config = dict(
    encoder_arch='vit',
    model='masked image model',
    dataset='photos with spoken descriptions (Open Images, Localized Narratives)',
    train_examples=101725,
    image_size=48,
    crop_scale_min=1,
    horizontal_flip=True,
    translate=0.06,
    method='mae',
    mask_ratio=0.75,
    loss='mse',
    encoder_norm='layernorm',
    encoder_norm_position='pre',
    encoder_activation='gelu',
    encoder_mlp_ratio=2,
    encoder_head_dim=32,
    encoder_fused_qkv=True,
    encoder_bias='none',
    encoder_qk_norm=False,
    encoder_layer_scale_init=1.0,
    encoder_parallel_block=False,
    encoder_inner_norm=False,
    encoder_patch_size=[8, 8],
    encoder_layers=12,
    encoder_width=192,
    encoder_positions='rope',
    decoder_width=128,
    norm_pix_loss=True,
    decoder_layers=2,
    init='small_normal',
    residual_init='none',
    optimizer='soap',
    beta2=0.95,
    lr=0.0016,
    beta1=0.9,
    shampoo_beta=0.95,
    eps=1e-08,
    precondition_frequency=50,
    max_precond_dim=1024,
    one_sided=False,
    adamw_lr_other_params=0.0007,
    steps=18100,
    batch_size=64,
    epochs=11.4,
    lr_schedule='linear',
    final_lr_fraction=0.1,
    warmup_steps=900,
    weight_decay=0.04,
    adamw_weight_decay_other_params=0.01,
)
Rows from block 5 of the encoder of a small masked image model, named by matrix and row number. Rows with one number belong to one neuron. Each number is 50 + 10 x the weight over its row's rms, rounded and kept within 0 to 99. All counts start at 0.
After each neuron's rows are labels from the 100 images, of 14976, where the neuron reaches its highest value: "responds to" is what is common among them; "patch colour" is the nearest of a few named colours to the mean colour under the peak. Only what is clearly more common there than usual is listed. The data: photos with spoken descriptions (Open Images, Localized Narratives).
# fc1: MLP up (encoder.blocks.5.mlp.fc1.weight, 384x192), inputs 0-191
# fc2: MLP down (encoder.blocks.5.mlp.fc2.weight, 192x384, transposed), outputs 0-191

fc1.283:49 54 37 36 42 47 47 51 74 45 56 30 41 44 62 55 42 49 45 60 55 57 50 48 57 50 58 60 49 56 51 67 50 42 46 53 44 38 54 53 52 55 59 61 59 47 46 60 58 52 57 54 42 58 51 59 58 63 46 56 49 41 61 65 38 39 35 48 64 46 45 25 59 64 54 59 45 58 41 25 44 55 40 60 59 61 35 44 48 51 42 50 30 56 55 65 49 57 67 57 41 32 52 50 54 80 53 60 41 36 39 51 56 47 37 29 57 47 42 62 65 51 46 59 54 57 38 36 43 48 46 66 55 60 51 67 60 52 60 63 54 42 47 52 32 47 50 60 26 62 53 47 38 48 47 60 57 48 47 46 40 45 64 44 28 36 61 44 59 67 44 67 61 48 64 34 68 35 59 51 69 40 60 54 43 55 33 55 45 53 60 44
fc2.283:51 56 67 59 40 43 58 35 46 58 45 64 56 51 37 51 42 48 52 43 36 50 62 51 47 68 48 52 48 52 41 36 41 56 47 56 39 44 61 59 36 54 57 41 66 41 60 55 55 45 55 59 40 50 56 53 53 59 47 41 50 74 42 64 41 36 60 36 35 36 46 32 58 56 51 46 41 68 54 43 61 72 52 59 58 46 62 53 37 62 46 49 52 48 53 30 50 47 65 74 48 57 43 52 43 48 49 39 51 33 36 43 42 68 45 55 47 43 51 48 68 66 57 39 60 52 50 57 33 43 26 50 41 39 76 48 45 39 40 64 49 40 50 56 42 40 64 34 32 39 34 52 46 68 42 65 59 70 62 46 38 52 64 41 39 29 36 59 55 60 56 57 53 43 56 54 58 43 60 56 38 35 58 48 51 47 56 53 43 43 59 55
responds to: text has "sky"
patch colour: white

fc1.302:56 40 54 61 47 30 51 39 68 73 49 45 52 51 46 73 50 55 71 38 62 45 66 58 51 55 62 42 55 52 69 53 63 52 35 40 36 53 54 37 46 33 45 52 51 44 33 46 50 59 60 55 44 45 47 33 59 34 43 57 44 47 57 52 58 41 60 45 41 63 50 54 51 67 66 44 59 48 48 36 42 56 54 62 49 40 42 57 55 58 50 52 47 49 44 65 74 46 67 43 47 32 53 47 55 66 49 47 51 55 42 54 55 49 41 46 42 57 46 52 46 37 40 44 33 08 45 43 42 47 32 62 32 56 51 45 51 45 59 59 46 36 59 52 48 44 62 48 42 69 51 31 55 57 55 56 46 50 58 46 53 52 63 48 44 38 33 54 46 47 49 44 54 50 53 65 59 44 76 63 68 44 51 55 25 55 53 43 56 52 66 46
fc2.302:47 29 43 48 44 41 55 71 36 50 42 44 55 30 59 52 68 55 45 49 49 61 48 61 55 57 46 64 48 58 50 61 62 55 26 45 48 51 25 67 46 46 51 56 50 50 50 47 39 53 56 62 48 48 50 39 65 47 62 36 49 33 29 46 47 35 59 40 53 68 51 36 69 47 49 51 43 45 42 68 53 48 49 66 48 47 59 47 41 55 37 49 63 45 52 36 47 52 68 42 30 54 57 47 48 45 55 50 56 77 47 24 56 55 58 57 42 44 28 49 48 49 52 39 39 69 65 24 45 39 58 37 61 49 45 43 47 59 40 61 43 44 34 61 58 43 64 62 60 51 66 60 42 41 49 63 51 57 48 48 59 47 54 40 52 51 49 53 39 52 45 43 44 57 58 41 49 60 43 23 41 45 64 36 54 54 45 65 52 45 59 66
responds to: text has "ground"
patch colour: grey

fc1.332:63 49 49 61 27 60 58 53 30 52 49 44 53 49 37 54 38 34 40 32 51 59 36 55 54 42 42 52 70 58 50 45 43 39 33 58 59 53 54 56 45 54 40 50 57 66 29 52 47 61 48 54 66 39 54 55 75 64 47 43 48 54 49 66 48 51 52 58 47 54 58 49 46 46 49 52 52 65 34 45 43 51 42 41 42 40 61 29 56 50 50 43 39 55 41 46 46 52 23 59 58 66 38 34 62 50 67 34 58 63 36 28 51 49 33 62 34 56 43 53 46 38 59 32 59 52 60 55 38 53 56 36 52 62 48 40 71 44 36 47 65 65 62 42 59 33 62 38 47 63 61 34 48 40 59 55 38 53 57 48 52 58 44 53 48 48 39 47 44 47 58 56 48 49 52 32 38 40 52 48 33 51 30 54 52 55 45 46 54 62 61 61
fc2.332:30 64 40 40 32 54 53 43 44 62 66 54 51 51 42 51 38 52 35 27 42 36 34 38 43 43 63 36 56 56 47 41 33 70 35 59 53 34 52 62 38 52 44 50 60 61 65 61 48 58 55 35 46 46 62 58 43 58 62 58 47 59 54 68 50 57 46 43 59 45 72 60 39 52 67 40 57 50 55 60 57 54 57 41 50 61 57 55 47 49 68 54 63 40 46 48 55 56 51 45 61 55 54 45 30 63 42 56 46 49 45 55 40 53 54 47 40 54 70 71 58 56 63 64 56 49 54 56 43 49 69 36 48 33 57 45 49 36 51 38 56 37 56 54 52 71 29 49 52 54 34 45 54 45 38 48 48 42 66 53 55 57 33 33 40 59 38 43 42 55 48 46 39 40 43 63 65 40 39 49 41 56 37 61 39 48 44 48 42 65 51 27
responds to: text has "water"
patch colour: cyan; blue

fc1.48:44 44 47 47 60 39 54 61 49 55 54 46 54 16 47 49 49 51 57 48 30 54 45 49 64 33 45 69 38 50 57 50 58 26 54 75 50 46 49 54 39 35 59 50 49 48 61 42 53 43 47 49 42 56 71 71 56 43 43 52 60 36 57 58 52 59 73 57 36 36 51 40 62 51 57 41 55 55 27 60 60 54 49 47 58 56 46 42 65 32 42 41 42 60 67 56 31 41 33 60 59 51 35 48 57 52 63 53 34 43 37 55 51 41 48 55 54 66 55 67 62 52 58 69 48 57 47 37 48 46 49 63 58 55 51 44 52 59 56 39 36 37 52 51 73 51 58 60 61 53 46 54 38 53 55 48 44 37 47 35 61 37 36 66 46 53 54 51 56 53 72 44 46 51 40 46 66 45 51 46 25 53 57 62 42 62 40 47 61 49 55 42
fc2.48:41 31 46 57 47 37 59 59 61 42 48 40 52 37 67 57 59 37 52 50 48 50 52 54 63 65 57 44 51 59 59 56 62 46 53 51 53 43 28 50 49 39 52 62 50 48 62 42 52 44 52 50 49 37 50 35 44 58 41 56 60 39 59 71 39 38 61 60 47 50 51 34 48 44 49 71 60 59 47 71 39 53 47 47 39 63 45 62 59 71 64 64 49 62 54 61 39 55 52 50 64 37 54 54 58 45 61 62 41 76 52 43 81 51 30 44 48 35 51 57 65 47 49 49 40 47 58 44 52 26 23 69 61 37 37 45 40 53 45 44 29 45 34 67 45 53 42 53 41 39 56 52 43 64 42 33 41 54 56 64 57 47 61 37 52 63 25 51 51 54 47 55 45 49 48 47 40 60 59 38 54 48 46 52 53 52 48 61 60 44 47 48
responds to: text has "white"
patch colour: grey

fc1.346:41 39 52 56 52 48 36 49 58 54 38 49 46 66 60 47 54 59 43 44 43 56 60 42 46 48 64 59 40 60 49 48 60 52 45 51 58 52 49 42 32 55 41 50 51 59 54 34 68 57 51 50 55 56 50 30 31 54 36 62 72 47 52 65 73 58 32 46 70 42 64 50 39 58 51 57 44 45 25 33 53 48 46 60 61 42 55 71 58 35 34 50 47 58 73 48 56 38 45 50 53 53 30 54 56 58 57 55 51 62 50 53 56 55 53 51 45 31 51 50 45 50 41 47 35 34 53 49 38 49 61 47 45 43 67 60 43 49 52 55 33 44 63 41 38 68 51 50 39 42 52 28 35 42 67 53 47 53 55 44 81 31 59 49 49 40 44 41 81 62 50 43 46 46 52 58 36 58 66 54 55 49 48 47 63 49 55 45 32 51 51 51
fc2.346:45 51 56 39 49 51 61 39 54 49 46 49 50 52 49 43 57 42 63 43 45 42 48 62 68 37 31 51 56 43 40 52 37 65 45 56 55 46 63 45 56 40 53 71 56 35 49 71 30 53 55 37 63 33 46 58 55 65 68 49 21 39 55 30 48 47 54 52 59 57 45 52 49 38 42 44 43 51 48 54 59 64 38 36 49 46 27 37 59 57 74 50 52 49 33 38 47 62 54 52 50 50 47 50 41 55 35 55 56 47 43 38 64 52 43 53 40 49 55 57 43 47 45 47 53 52 52 46 60 44 41 51 39 53 42 47 29 61 67 44 70 57 34 54 56 53 45 47 47 55 65 55 70 67 53 26 56 32 63 54 32 41 35 39 46 48 61 30 40 43 66 42 58 42 48 62 49 44 42 43 43 44 39 59 47 52 39 70 65 51 34 49
responds to: text has "sky"
patch colour: grey

fc1.312:50 46 36 41 69 41 44 49 49 39 43 59 67 46 53 32 58 39 57 49 58 62 50 57 66 51 84 54 42 61 42 44 46 54 62 31 60 69 49 51 54 54 52 54 40 66 53 44 55 48 50 57 39 47 50 48 57 37 46 58 50 47 52 61 67 30 51 36 40 49 46 50 37 35 65 59 54 45 48 46 58 55 59 59 49 62 53 53 50 44 64 44 39 59 65 30 56 50 52 41 64 52 49 46 33 36 42 45 47 45 36 43 54 57 46 41 72 45 35 58 42 45 42 56 31 42 39 54 84 60 15 50 39 34 64 43 51 49 49 47 49 45 56 55 59 61 61 46 34 39 54 35 52 54 59 49 40 53 50 41 34 58 55 37 57 45 60 51 60 61 39 54 57 57 44 44 45 40 45 50 45 48 47 47 42 68 58 68 39 59 40 65
fc2.312:49 68 52 41 63 59 60 42 47 63 67 55 54 59 44 45 60 47 61 52 58 56 44 59 64 58 55 49 42 82 61 37 38 58 44 46 57 45 48 44 41 54 42 62 47 72 52 45 58 53 50 54 51 47 36 65 47 61 55 50 45 56 46 46 38 47 53 38 50 59 47 29 49 54 46 52 43 53 68 30 43 50 48 58 37 56 44 50 39 40 53 46 56 55 57 44 38 48 40 41 41 42 70 37 37 43 29 31 67 42 30 47 53 51 60 47 64 46 53 53 50 46 45 65 23 55 46 50 58 50 36 39 44 56 51 41 43 32 48 52 29 49 51 33 55 67 43 36 46 58 43 54 48 59 44 32 51 56 62 42 55 44 65 47 58 47 73 77 50 74 48 61 46 47 41 43 41 45 50 58 66 38 43 31 50 54 51 64 61 57 45 51
responds to: text has "sky"; text has "trees"; text has "clouds"; text has "grass"
patch colour: white

fc1.287:45 51 51 43 32 48 63 42 61 57 50 49 59 41 63 38 43 63 37 33 50 43 61 32 54 41 51 59 45 66 53 44 49 50 56 42 58 54 44 33 41 52 38 45 42 76 65 50 60 56 40 66 45 43 70 50 51 55 37 44 58 64 61 54 61 40 55 42 55 54 53 55 66 61 57 49 45 43 49 52 51 62 53 52 52 48 65 59 66 55 50 47 51 54 56 30 39 55 55 50 58 45 52 60 50 69 64 54 54 31 60 51 45 62 33 54 49 61 54 56 38 40 40 46 34 28 55 41 69 63 60 51 44 57 40 88 36 55 65 51 54 62 42 50 42 45 57 50 43 34 41 54 43 36 27 34 48 31 47 42 57 39 59 52 52 49 52 57 69 56 38 41 52 48 52 65 43 53 26 43 46 55 55 56 45 37 53 38 56 63 46 48
fc2.287:43 64 53 45 52 50 60 55 50 47 43 46 58 44 47 44 39 45 49 31 51 56 28 47 48 51 48 50 34 52 48 51 46 56 37 67 58 37 51 41 55 42 59 51 65 42 53 26 44 38 30 23 39 53 55 48 52 56 58 52 56 46 50 58 51 60 43 51 69 66 46 48 44 44 47 73 49 51 67 46 57 44 53 49 48 72 50 44 63 53 61 39 54 58 49 53 47 59 45 45 58 53 52 46 58 43 43 48 38 33 66 62 58 74 33 46 48 34 54 61 62 32 53 44 40 55 44 68 39 55 46 43 61 73 42 48 52 46 56 53 47 52 63 40 58 75 45 47 56 46 66 35 43 67 42 36 65 45 59 43 63 36 50 58 61 70 43 40 55 60 54 44 59 37 36 50 34 62 51 51 48 39 56 64 52 47 35 73 63 55 42 32
responds to: text has "sky"; text has "trees"; text has "grass"; text has "plants"
patch colour: grey

fc1.34:48 45 57 40 45 47 44 29 34 45 66 60 39 50 45 65 43 57 43 45 38 41 43 51 43 54 34 40 57 60 51 34 57 44 55 46 41 49 66 35 43 33 49 51 41 69 40 64 46 44 58 46 51 55 44 31 41 48 68 35 51 67 59 56 34 54 61 58 43 62 43 55 41 53 44 57 56 44 39 57 66 58 46 49 48 41 66 71 48 59 55 59 54 56 34 47 58 56 52 57 50 57 50 46 53 53 50 67 63 54 41 50 42 46 54 64 44 56 58 45 51 58 52 50 68 34 57 43 37 47 62 64 38 33 46 51 54 35 51 58 63 61 37 40 56 64 68 48 39 46 63 51 55 67 58 50 32 46 59 51 56 41 63 45 62 42 27 58 46 75 62 62 45 44 55 56 51 30 43 53 41 35 81 52 59 47 47 61 51 38 40 65
fc2.34:62 37 48 45 49 58 38 41 47 55 63 52 60 58 38 61 45 21 49 45 47 44 56 44 65 37 52 41 62 50 43 44 51 50 38 59 51 56 46 29 43 57 52 61 38 54 52 40 44 27 48 61 46 57 55 58 25 39 49 40 55 42 42 42 58 57 51 52 56 71 32 41 52 43 52 47 53 48 56 40 61 40 33 53 40 47 50 42 72 58 53 39 49 41 54 69 57 55 67 38 58 54 53 48 52 55 53 60 47 39 46 62 58 51 38 49 46 48 64 50 52 42 52 46 52 40 40 45 69 71 50 61 41 49 61 74 43 43 70 53 65 49 41 36 37 39 34 43 48 40 65 52 62 48 63 60 43 31 54 42 38 47 64 17 35 70 57 46 64 46 40 49 46 41 68 54 50 38 50 62 51 48 54 43 47 52 44 41 64 47 61 54
responds to: text has "which"; text has "black"
patch colour: pink

fc1.343:62 35 48 46 51 71 48 57 55 38 23 43 64 47 62 49 37 52 35 72 32 50 59 45 48 54 55 52 63 34 49 54 57 54 40 69 40 46 61 51 38 53 64 48 53 60 37 50 62 49 65 52 47 55 37 41 65 58 69 45 47 51 42 49 57 55 38 49 49 67 56 38 58 29 52 60 60 50 35 54 46 52 53 46 48 34 67 33 31 52 35 72 61 43 57 61 60 53 28 52 33 44 50 55 47 43 33 52 45 34 51 42 46 56 45 41 43 57 37 56 48 48 53 59 47 42 55 42 30 48 40 46 34 40 34 32 51 52 54 39 64 51 68 68 56 49 46 23 54 50 58 45 56 36 54 60 60 47 45 61 50 43 46 29 55 57 40 50 47 63 46 45 37 45 52 45 41 60 52 53 57 53 62 60 64 63 45 53 55 55 51 62
fc2.343:63 54 40 65 43 53 39 60 50 27 33 61 55 42 43 51 41 71 50 29 44 62 51 59 55 58 39 37 45 47 48 68 67 58 57 65 78 33 42 32 50 34 58 65 39 46 63 49 60 36 43 44 71 50 48 60 56 57 56 53 47 63 60 58 40 47 42 66 42 36 34 55 60 52 59 36 23 55 40 59 57 53 48 42 61 52 30 60 61 42 67 51 58 59 42 46 46 47 57 36 62 50 52 53 48 44 54 43 51 61 66 54 58 36 60 45 53 54 49 45 56 58 58 62 44 45 54 53 52 58 51 56 44 48 43 59 52 47 47 50 55 44 42 46 52 63 58 46 51 36 45 41 40 56 30 47 50 57 38 34 59 47 57 67 55 61 24 44 37 58 44 48 41 59 31 64 48 49 40 37 54 48 65 51 56 49 36 59 37 61 38 55
responds to: text has "road"
patch colour: grey

fc1.76:34 58 60 61 45 42 50 59 71 49 45 52 68 63 51 50 69 43 54 50 49 40 58 40 62 70 68 35 50 60 51 34 58 49 45 54 34 34 40 55 44 58 51 57 47 48 43 58 46 69 66 43 46 40 50 34 64 50 50 54 47 52 38 42 47 64 51 35 42 60 40 47 64 55 50 48 49 40 69 48 51 42 63 37 31 43 60 64 34 60 56 45 46 58 41 50 71 50 63 42 44 51 48 41 57 57 59 50 56 53 56 48 43 61 47 56 43 48 51 41 42 49 46 50 46 63 39 54 64 62 31 72 51 75 44 56 46 43 38 51 62 51 58 42 68 47 60 41 39 52 47 61 37 60 49 60 59 52 61 56 43 41 44 46 62 60 34 33 42 33 51 64 61 55 51 45 63 67 65 50 42 47 49 37 47 24 54 28 67 40 47 52
fc2.76:48 58 44 30 52 56 42 40 37 47 39 57 20 42 41 52 52 55 39 55 60 48 43 61 61 45 48 41 50 60 65 64 62 41 50 40 44 57 49 52 52 49 57 43 46 48 60 51 53 52 25 76 56 61 54 51 24 53 44 59 49 39 58 50 45 35 53 35 61 56 38 58 59 40 68 55 46 59 46 63 46 63 40 56 60 50 57 54 45 40 63 36 47 51 59 51 27 55 36 57 49 44 44 52 50 55 51 33 42 32 48 46 51 43 57 49 50 54 37 64 41 44 57 35 62 39 59 38 45 50 53 49 44 46 66 40 41 59 66 83 51 64 51 62 54 42 51 51 54 54 51 29 47 45 36 47 34 49 52 64 60 61 59 39 49 48 48 72 53 57 55 49 45 40 67 57 46 58 63 46 35 54 56 67 33 60 43 72 54 64 61 41
responds to: text has "buildings"
patch colour: grey

fc1.298:42 41 48 50 57 34 49 51 54 62 56 67 36 46 44 44 54 52 36 62 50 47 57 47 57 57 56 55 50 50 50 42 49 54 58 48 50 61 60 45 39 52 47 57 45 56 32 31 58 48 51 51 56 58 51 48 62 52 43 57 65 45 54 54 51 58 53 64 48 59 56 61 58 51 67 38 62 81 60 46 28 66 51 34 55 36 57 44 63 56 40 45 41 76 60 40 51 48 58 49 42 48 42 39 45 61 58 66 39 43 57 53 52 42 61 61 42 42 42 55 38 49 51 48 51 45 61 59 35 67 46 60 47 34 75 63 49 50 66 58 47 32 43 57 33 66 53 58 63 51 64 65 42 44 35 42 53 55 51 41 55 39 65 44 39 44 44 29 65 37 35 55 67 62 54 48 55 64 54 51 40 59 65 21 37 52 60 54 51 28 56 56
fc2.298:57 65 44 48 57 67 61 55 55 35 31 45 65 40 45 43 53 61 56 26 51 42 56 65 25 54 66 41 45 58 40 47 54 31 56 47 48 55 46 50 57 63 48 38 46 53 58 56 66 70 60 33 59 35 42 63 40 59 64 54 51 52 36 54 38 58 49 51 57 37 51 28 71 48 46 57 58 49 45 48 47 41 40 48 52 48 60 58 49 37 53 40 46 39 63 65 41 53 39 59 49 51 58 51 55 51 32 44 53 55 65 51 44 57 57 36 52 59 64 45 52 39 55 54 47 51 41 41 48 66 34 60 51 54 41 33 45 44 41 53 59 65 61 39 52 35 64 34 44 65 37 50 51 60 52 48 54 52 34 78 42 61 29 54 67 46 41 48 31 67 41 58 48 39 41 56 43 39 56 51 43 49 36 59 46 57 59 56 45 56 42 33
responds to: text has "man"
patch colour: black

fc1.367:72 47 67 48 55 48 53 47 41 27 51 55 47 62 18 53 54 49 50 68 26 57 64 54 49 43 66 44 54 52 61 49 46 57 51 37 62 45 36 65 53 49 56 49 61 23 51 49 32 48 55 53 44 66 72 56 37 47 49 63 62 44 26 43 53 49 52 61 48 59 57 54 41 44 68 59 43 61 60 55 58 46 44 45 34 40 44 41 55 63 37 58 50 72 47 53 61 38 47 52 37 56 56 37 56 66 43 54 44 55 44 54 41 66 48 47 57 33 56 35 47 59 55 65 48 68 56 65 31 58 28 51 41 44 47 37 57 56 32 48 42 55 74 54 50 55 62 44 54 53 39 41 43 34 54 55 43 51 41 47 43 46 43 49 53 53 39 40 63 60 46 53 44 36 46 44 50 47 42 47 58 53 45 47 42 50 52 65 52 66 42 35
fc2.367:65 51 58 58 64 52 50 33 39 46 50 42 41 55 63 34 44 37 47 45 39 63 49 64 60 42 46 45 63 60 47 48 30 44 46 68 54 58 62 37 66 57 63 58 59 60 54 57 66 42 48 46 53 61 45 50 42 51 42 43 68 43 49 28 52 54 40 54 45 45 68 52 53 49 41 52 24 45 64 39 44 52 39 45 39 57 43 47 55 41 37 40 63 59 42 50 42 50 37 38 44 32 68 41 46 43 65 36 63 40 45 65 44 51 35 57 49 40 64 48 36 59 57 38 62 58 55 56 37 55 49 62 50 53 54 38 62 55 49 44 52 61 51 29 60 72 66 34 72 70 46 42 56 49 30 45 37 44 70 56 53 40 49 49 44 45 54 68 54 62 54 46 35 47 60 38 47 45 51 49 47 51 41 52 65 59 49 33 46 65 44 43
responds to: text has "wall"
patch colour: pink

fc1.204:36 65 47 51 38 48 52 53 37 53 36 38 59 47 42 59 49 46 52 65 47 45 45 46 40 55 28 49 50 50 43 61 35 37 45 58 57 49 60 63 30 67 37 61 68 50 33 52 35 50 43 30 45 49 29 50 60 44 46 48 50 64 53 58 57 56 51 54 40 62 48 39 48 40 40 63 52 50 49 57 36 53 50 50 43 65 61 54 55 51 58 51 49 48 52 49 46 42 51 30 65 47 49 45 64 41 40 45 65 52 35 46 48 41 54 57 44 53 52 52 41 42 42 53 36 40 53 57 38 32 51 48 46 49 47 62 52 44 42 44 55 37 50 47 36 51 51 68 57 54 45 57 37 67 60 64 47 61 33 63 39 25 80 53 69 37 22 53 44 51 39 47 41 50 42 33 39 75 60 38 61 37 54 37 55 50 37 53 39 62 48 69
fc2.204:58 57 52 46 59 60 54 63 53 47 47 47 47 47 50 45 61 58 39 53 42 45 59 33 59 27 60 49 34 51 46 68 48 48 37 46 50 43 68 54 54 49 39 47 49 58 57 39 40 50 63 46 48 60 42 44 42 51 59 41 46 33 56 38 54 45 47 62 59 28 61 45 32 49 47 55 47 64 60 48 37 30 67 34 34 43 54 54 36 67 44 78 48 48 44 50 55 52 49 58 53 68 49 42 52 49 55 77 37 49 45 60 54 59 51 45 67 52 42 62 54 57 67 54 39 31 51 55 67 27 62 40 53 46 40 55 56 43 57 44 51 52 54 39 63 67 54 51 62 37 62 51 71 34 53 54 48 43 47 52 33 38 45 61 63 64 55 46 57 49 56 57 52 63 49 37 48 61 27 34 44 37 28 38 47 51 41 44 49 35 51 60
responds to: text has "water"
patch colour: blue; cyan

fc1.243:57 54 60 50 48 50 57 66 40 46 46 65 52 48 53 49 32 57 77 63 33 41 46 53 63 50 50 60 53 47 65 59 48 48 50 40 52 31 27 38 57 58 54 45 39 51 32 63 51 49 29 44 43 57 36 64 54 56 46 40 51 32 34 38 45 44 38 37 55 42 44 55 64 53 44 66 35 48 48 35 49 49 56 49 52 51 35 63 53 56 59 41 52 29 57 57 34 29 44 47 35 64 63 59 32 59 48 62 52 51 53 53 45 72 44 51 48 61 58 60 48 49 53 57 50 54 30 54 54 50 41 36 49 49 69 41 59 46 48 58 50 46 45 49 49 35 53 56 44 38 41 30 55 41 42 46 35 65 50 51 47 38 36 67 41 35 65 40 63 46 52 47 65 63 38 47 39 50 58 56 47 76 58 55 48 46 55 69 58 49 60 33
fc2.243:40 66 75 63 52 47 48 52 48 31 34 54 60 64 55 68 59 53 25 44 41 43 47 47 42 43 28 56 59 49 47 41 58 26 30 47 49 46 39 42 54 54 51 42 40 46 48 63 39 64 61 54 59 42 52 40 24 42 56 53 54 45 39 39 63 47 54 30 68 57 55 49 43 53 52 51 64 41 58 47 53 63 43 45 57 55 50 39 28 52 42 42 51 54 39 55 51 57 39 55 62 63 42 60 52 47 47 46 36 39 53 43 53 34 44 53 38 50 39 60 42 66 60 49 46 68 29 51 63 60 54 54 51 46 42 64 47 41 55 62 53 37 52 40 20 49 57 47 51 47 44 55 56 57 59 52 43 70 55 57 35 64 74 48 39 54 45 44 38 53 51 65 43 61 59 68 51 52 63 49 59 38 46 42 49 54 39 44 60 53 59 65
responds to: text has "sky"
patch colour: black

fc1.319:59 50 34 46 52 56 51 51 52 40 53 47 62 55 57 53 57 49 51 40 44 53 38 64 43 37 55 45 63 50 63 45 64 47 55 34 41 44 50 46 47 43 60 40 42 56 56 55 32 50 49 43 46 58 46 43 32 52 50 57 35 66 45 53 41 48 48 45 64 63 61 46 53 72 56 36 44 43 36 69 50 42 28 45 48 51 47 52 44 43 27 46 54 51 50 42 54 50 46 42 47 50 50 35 61 43 41 46 46 59 52 51 25 46 44 49 54 70 36 51 52 50 50 56 41 58 51 48 55 56 42 44 42 59 30 49 62 40 55 47 54 38 52 45 43 50 64 72 75 57 55 46 56 48 62 59 45 64 61 26 43 63 51 56 50 21 58 42 39 84 58 56 41 63 65 54 53 76 47 65 60 55 40 54 46 70 54 44 78 58 58 55
fc2.319:59 52 50 35 62 59 54 53 39 67 50 66 65 42 57 53 52 67 63 46 41 51 64 47 59 48 62 61 47 36 50 52 66 50 60 43 55 24 51 55 41 56 61 43 31 40 37 53 39 46 67 57 62 53 59 39 52 44 49 44 33 66 37 57 54 68 63 58 69 48 29 56 57 36 40 49 59 32 32 51 47 48 46 37 52 58 46 52 51 50 48 51 50 41 52 62 67 50 48 56 31 51 48 62 61 56 33 49 43 49 66 42 47 47 34 68 56 80 45 52 32 33 31 49 58 41 49 24 44 50 30 51 42 39 54 57 50 42 47 55 58 42 54 41 45 55 62 57 40 60 51 54 45 56 71 36 42 56 37 59 56 53 44 41 58 56 58 56 50 50 40 36 55 64 58 53 43 54 50 45 43 51 44 56 42 50 39 52 36 36 39 59
responds to: text has "color"
patch colour: red; orange

fc1.338:56 48 62 44 47 50 52 40 81 25 62 57 32 43 53 49 37 58 61 51 32 55 33 50 64 72 41 48 53 58 72 53 36 37 57 51 40 56 52 48 65 54 44 52 59 50 49 44 63 53 63 40 37 46 44 45 63 43 60 47 54 35 56 47 49 65 42 48 58 51 62 46 58 42 48 60 62 53 59 44 47 36 33 30 61 61 63 60 59 47 51 54 39 52 48 67 58 49 52 55 49 53 42 40 51 49 53 67 47 49 56 46 43 37 36 51 60 46 59 42 33 42 51 35 56 46 47 53 58 45 43 60 33 48 44 64 34 36 50 46 47 45 53 43 48 46 43 35 52 42 59 66 51 49 55 37 40 54 52 47 55 60 40 47 33 48 59 45 70 67 70 41 32 38 59 54 37 45 62 62 53 41 62 46 47 71 54 38 77 41 59 34
fc2.338:36 35 57 62 58 58 38 57 45 48 60 41 67 52 48 53 39 63 47 52 38 54 57 43 30 54 53 57 50 50 59 48 33 51 54 55 55 46 60 43 54 57 46 40 50 65 48 59 40 47 49 47 51 68 50 74 54 50 68 29 34 47 51 54 40 50 48 37 51 51 45 45 46 51 63 43 50 45 47 49 50 47 39 62 39 55 50 61 73 48 47 57 42 61 61 43 28 46 51 58 53 57 49 52 44 63 50 38 52 46 50 53 64 46 47 56 53 35 41 47 66 43 34 26 63 37 35 48 62 59 74 70 65 57 59 48 52 60 48 47 52 59 28 57 65 48 35 36 30 26 51 52 36 34 46 44 45 42 42 57 69 56 46 48 59 57 42 47 41 45 40 45 65 50 43 28 64 47 58 38 52 50 33 50 62 52 38 40 49 52 77 42
responds to: text has "black"
patch colour: black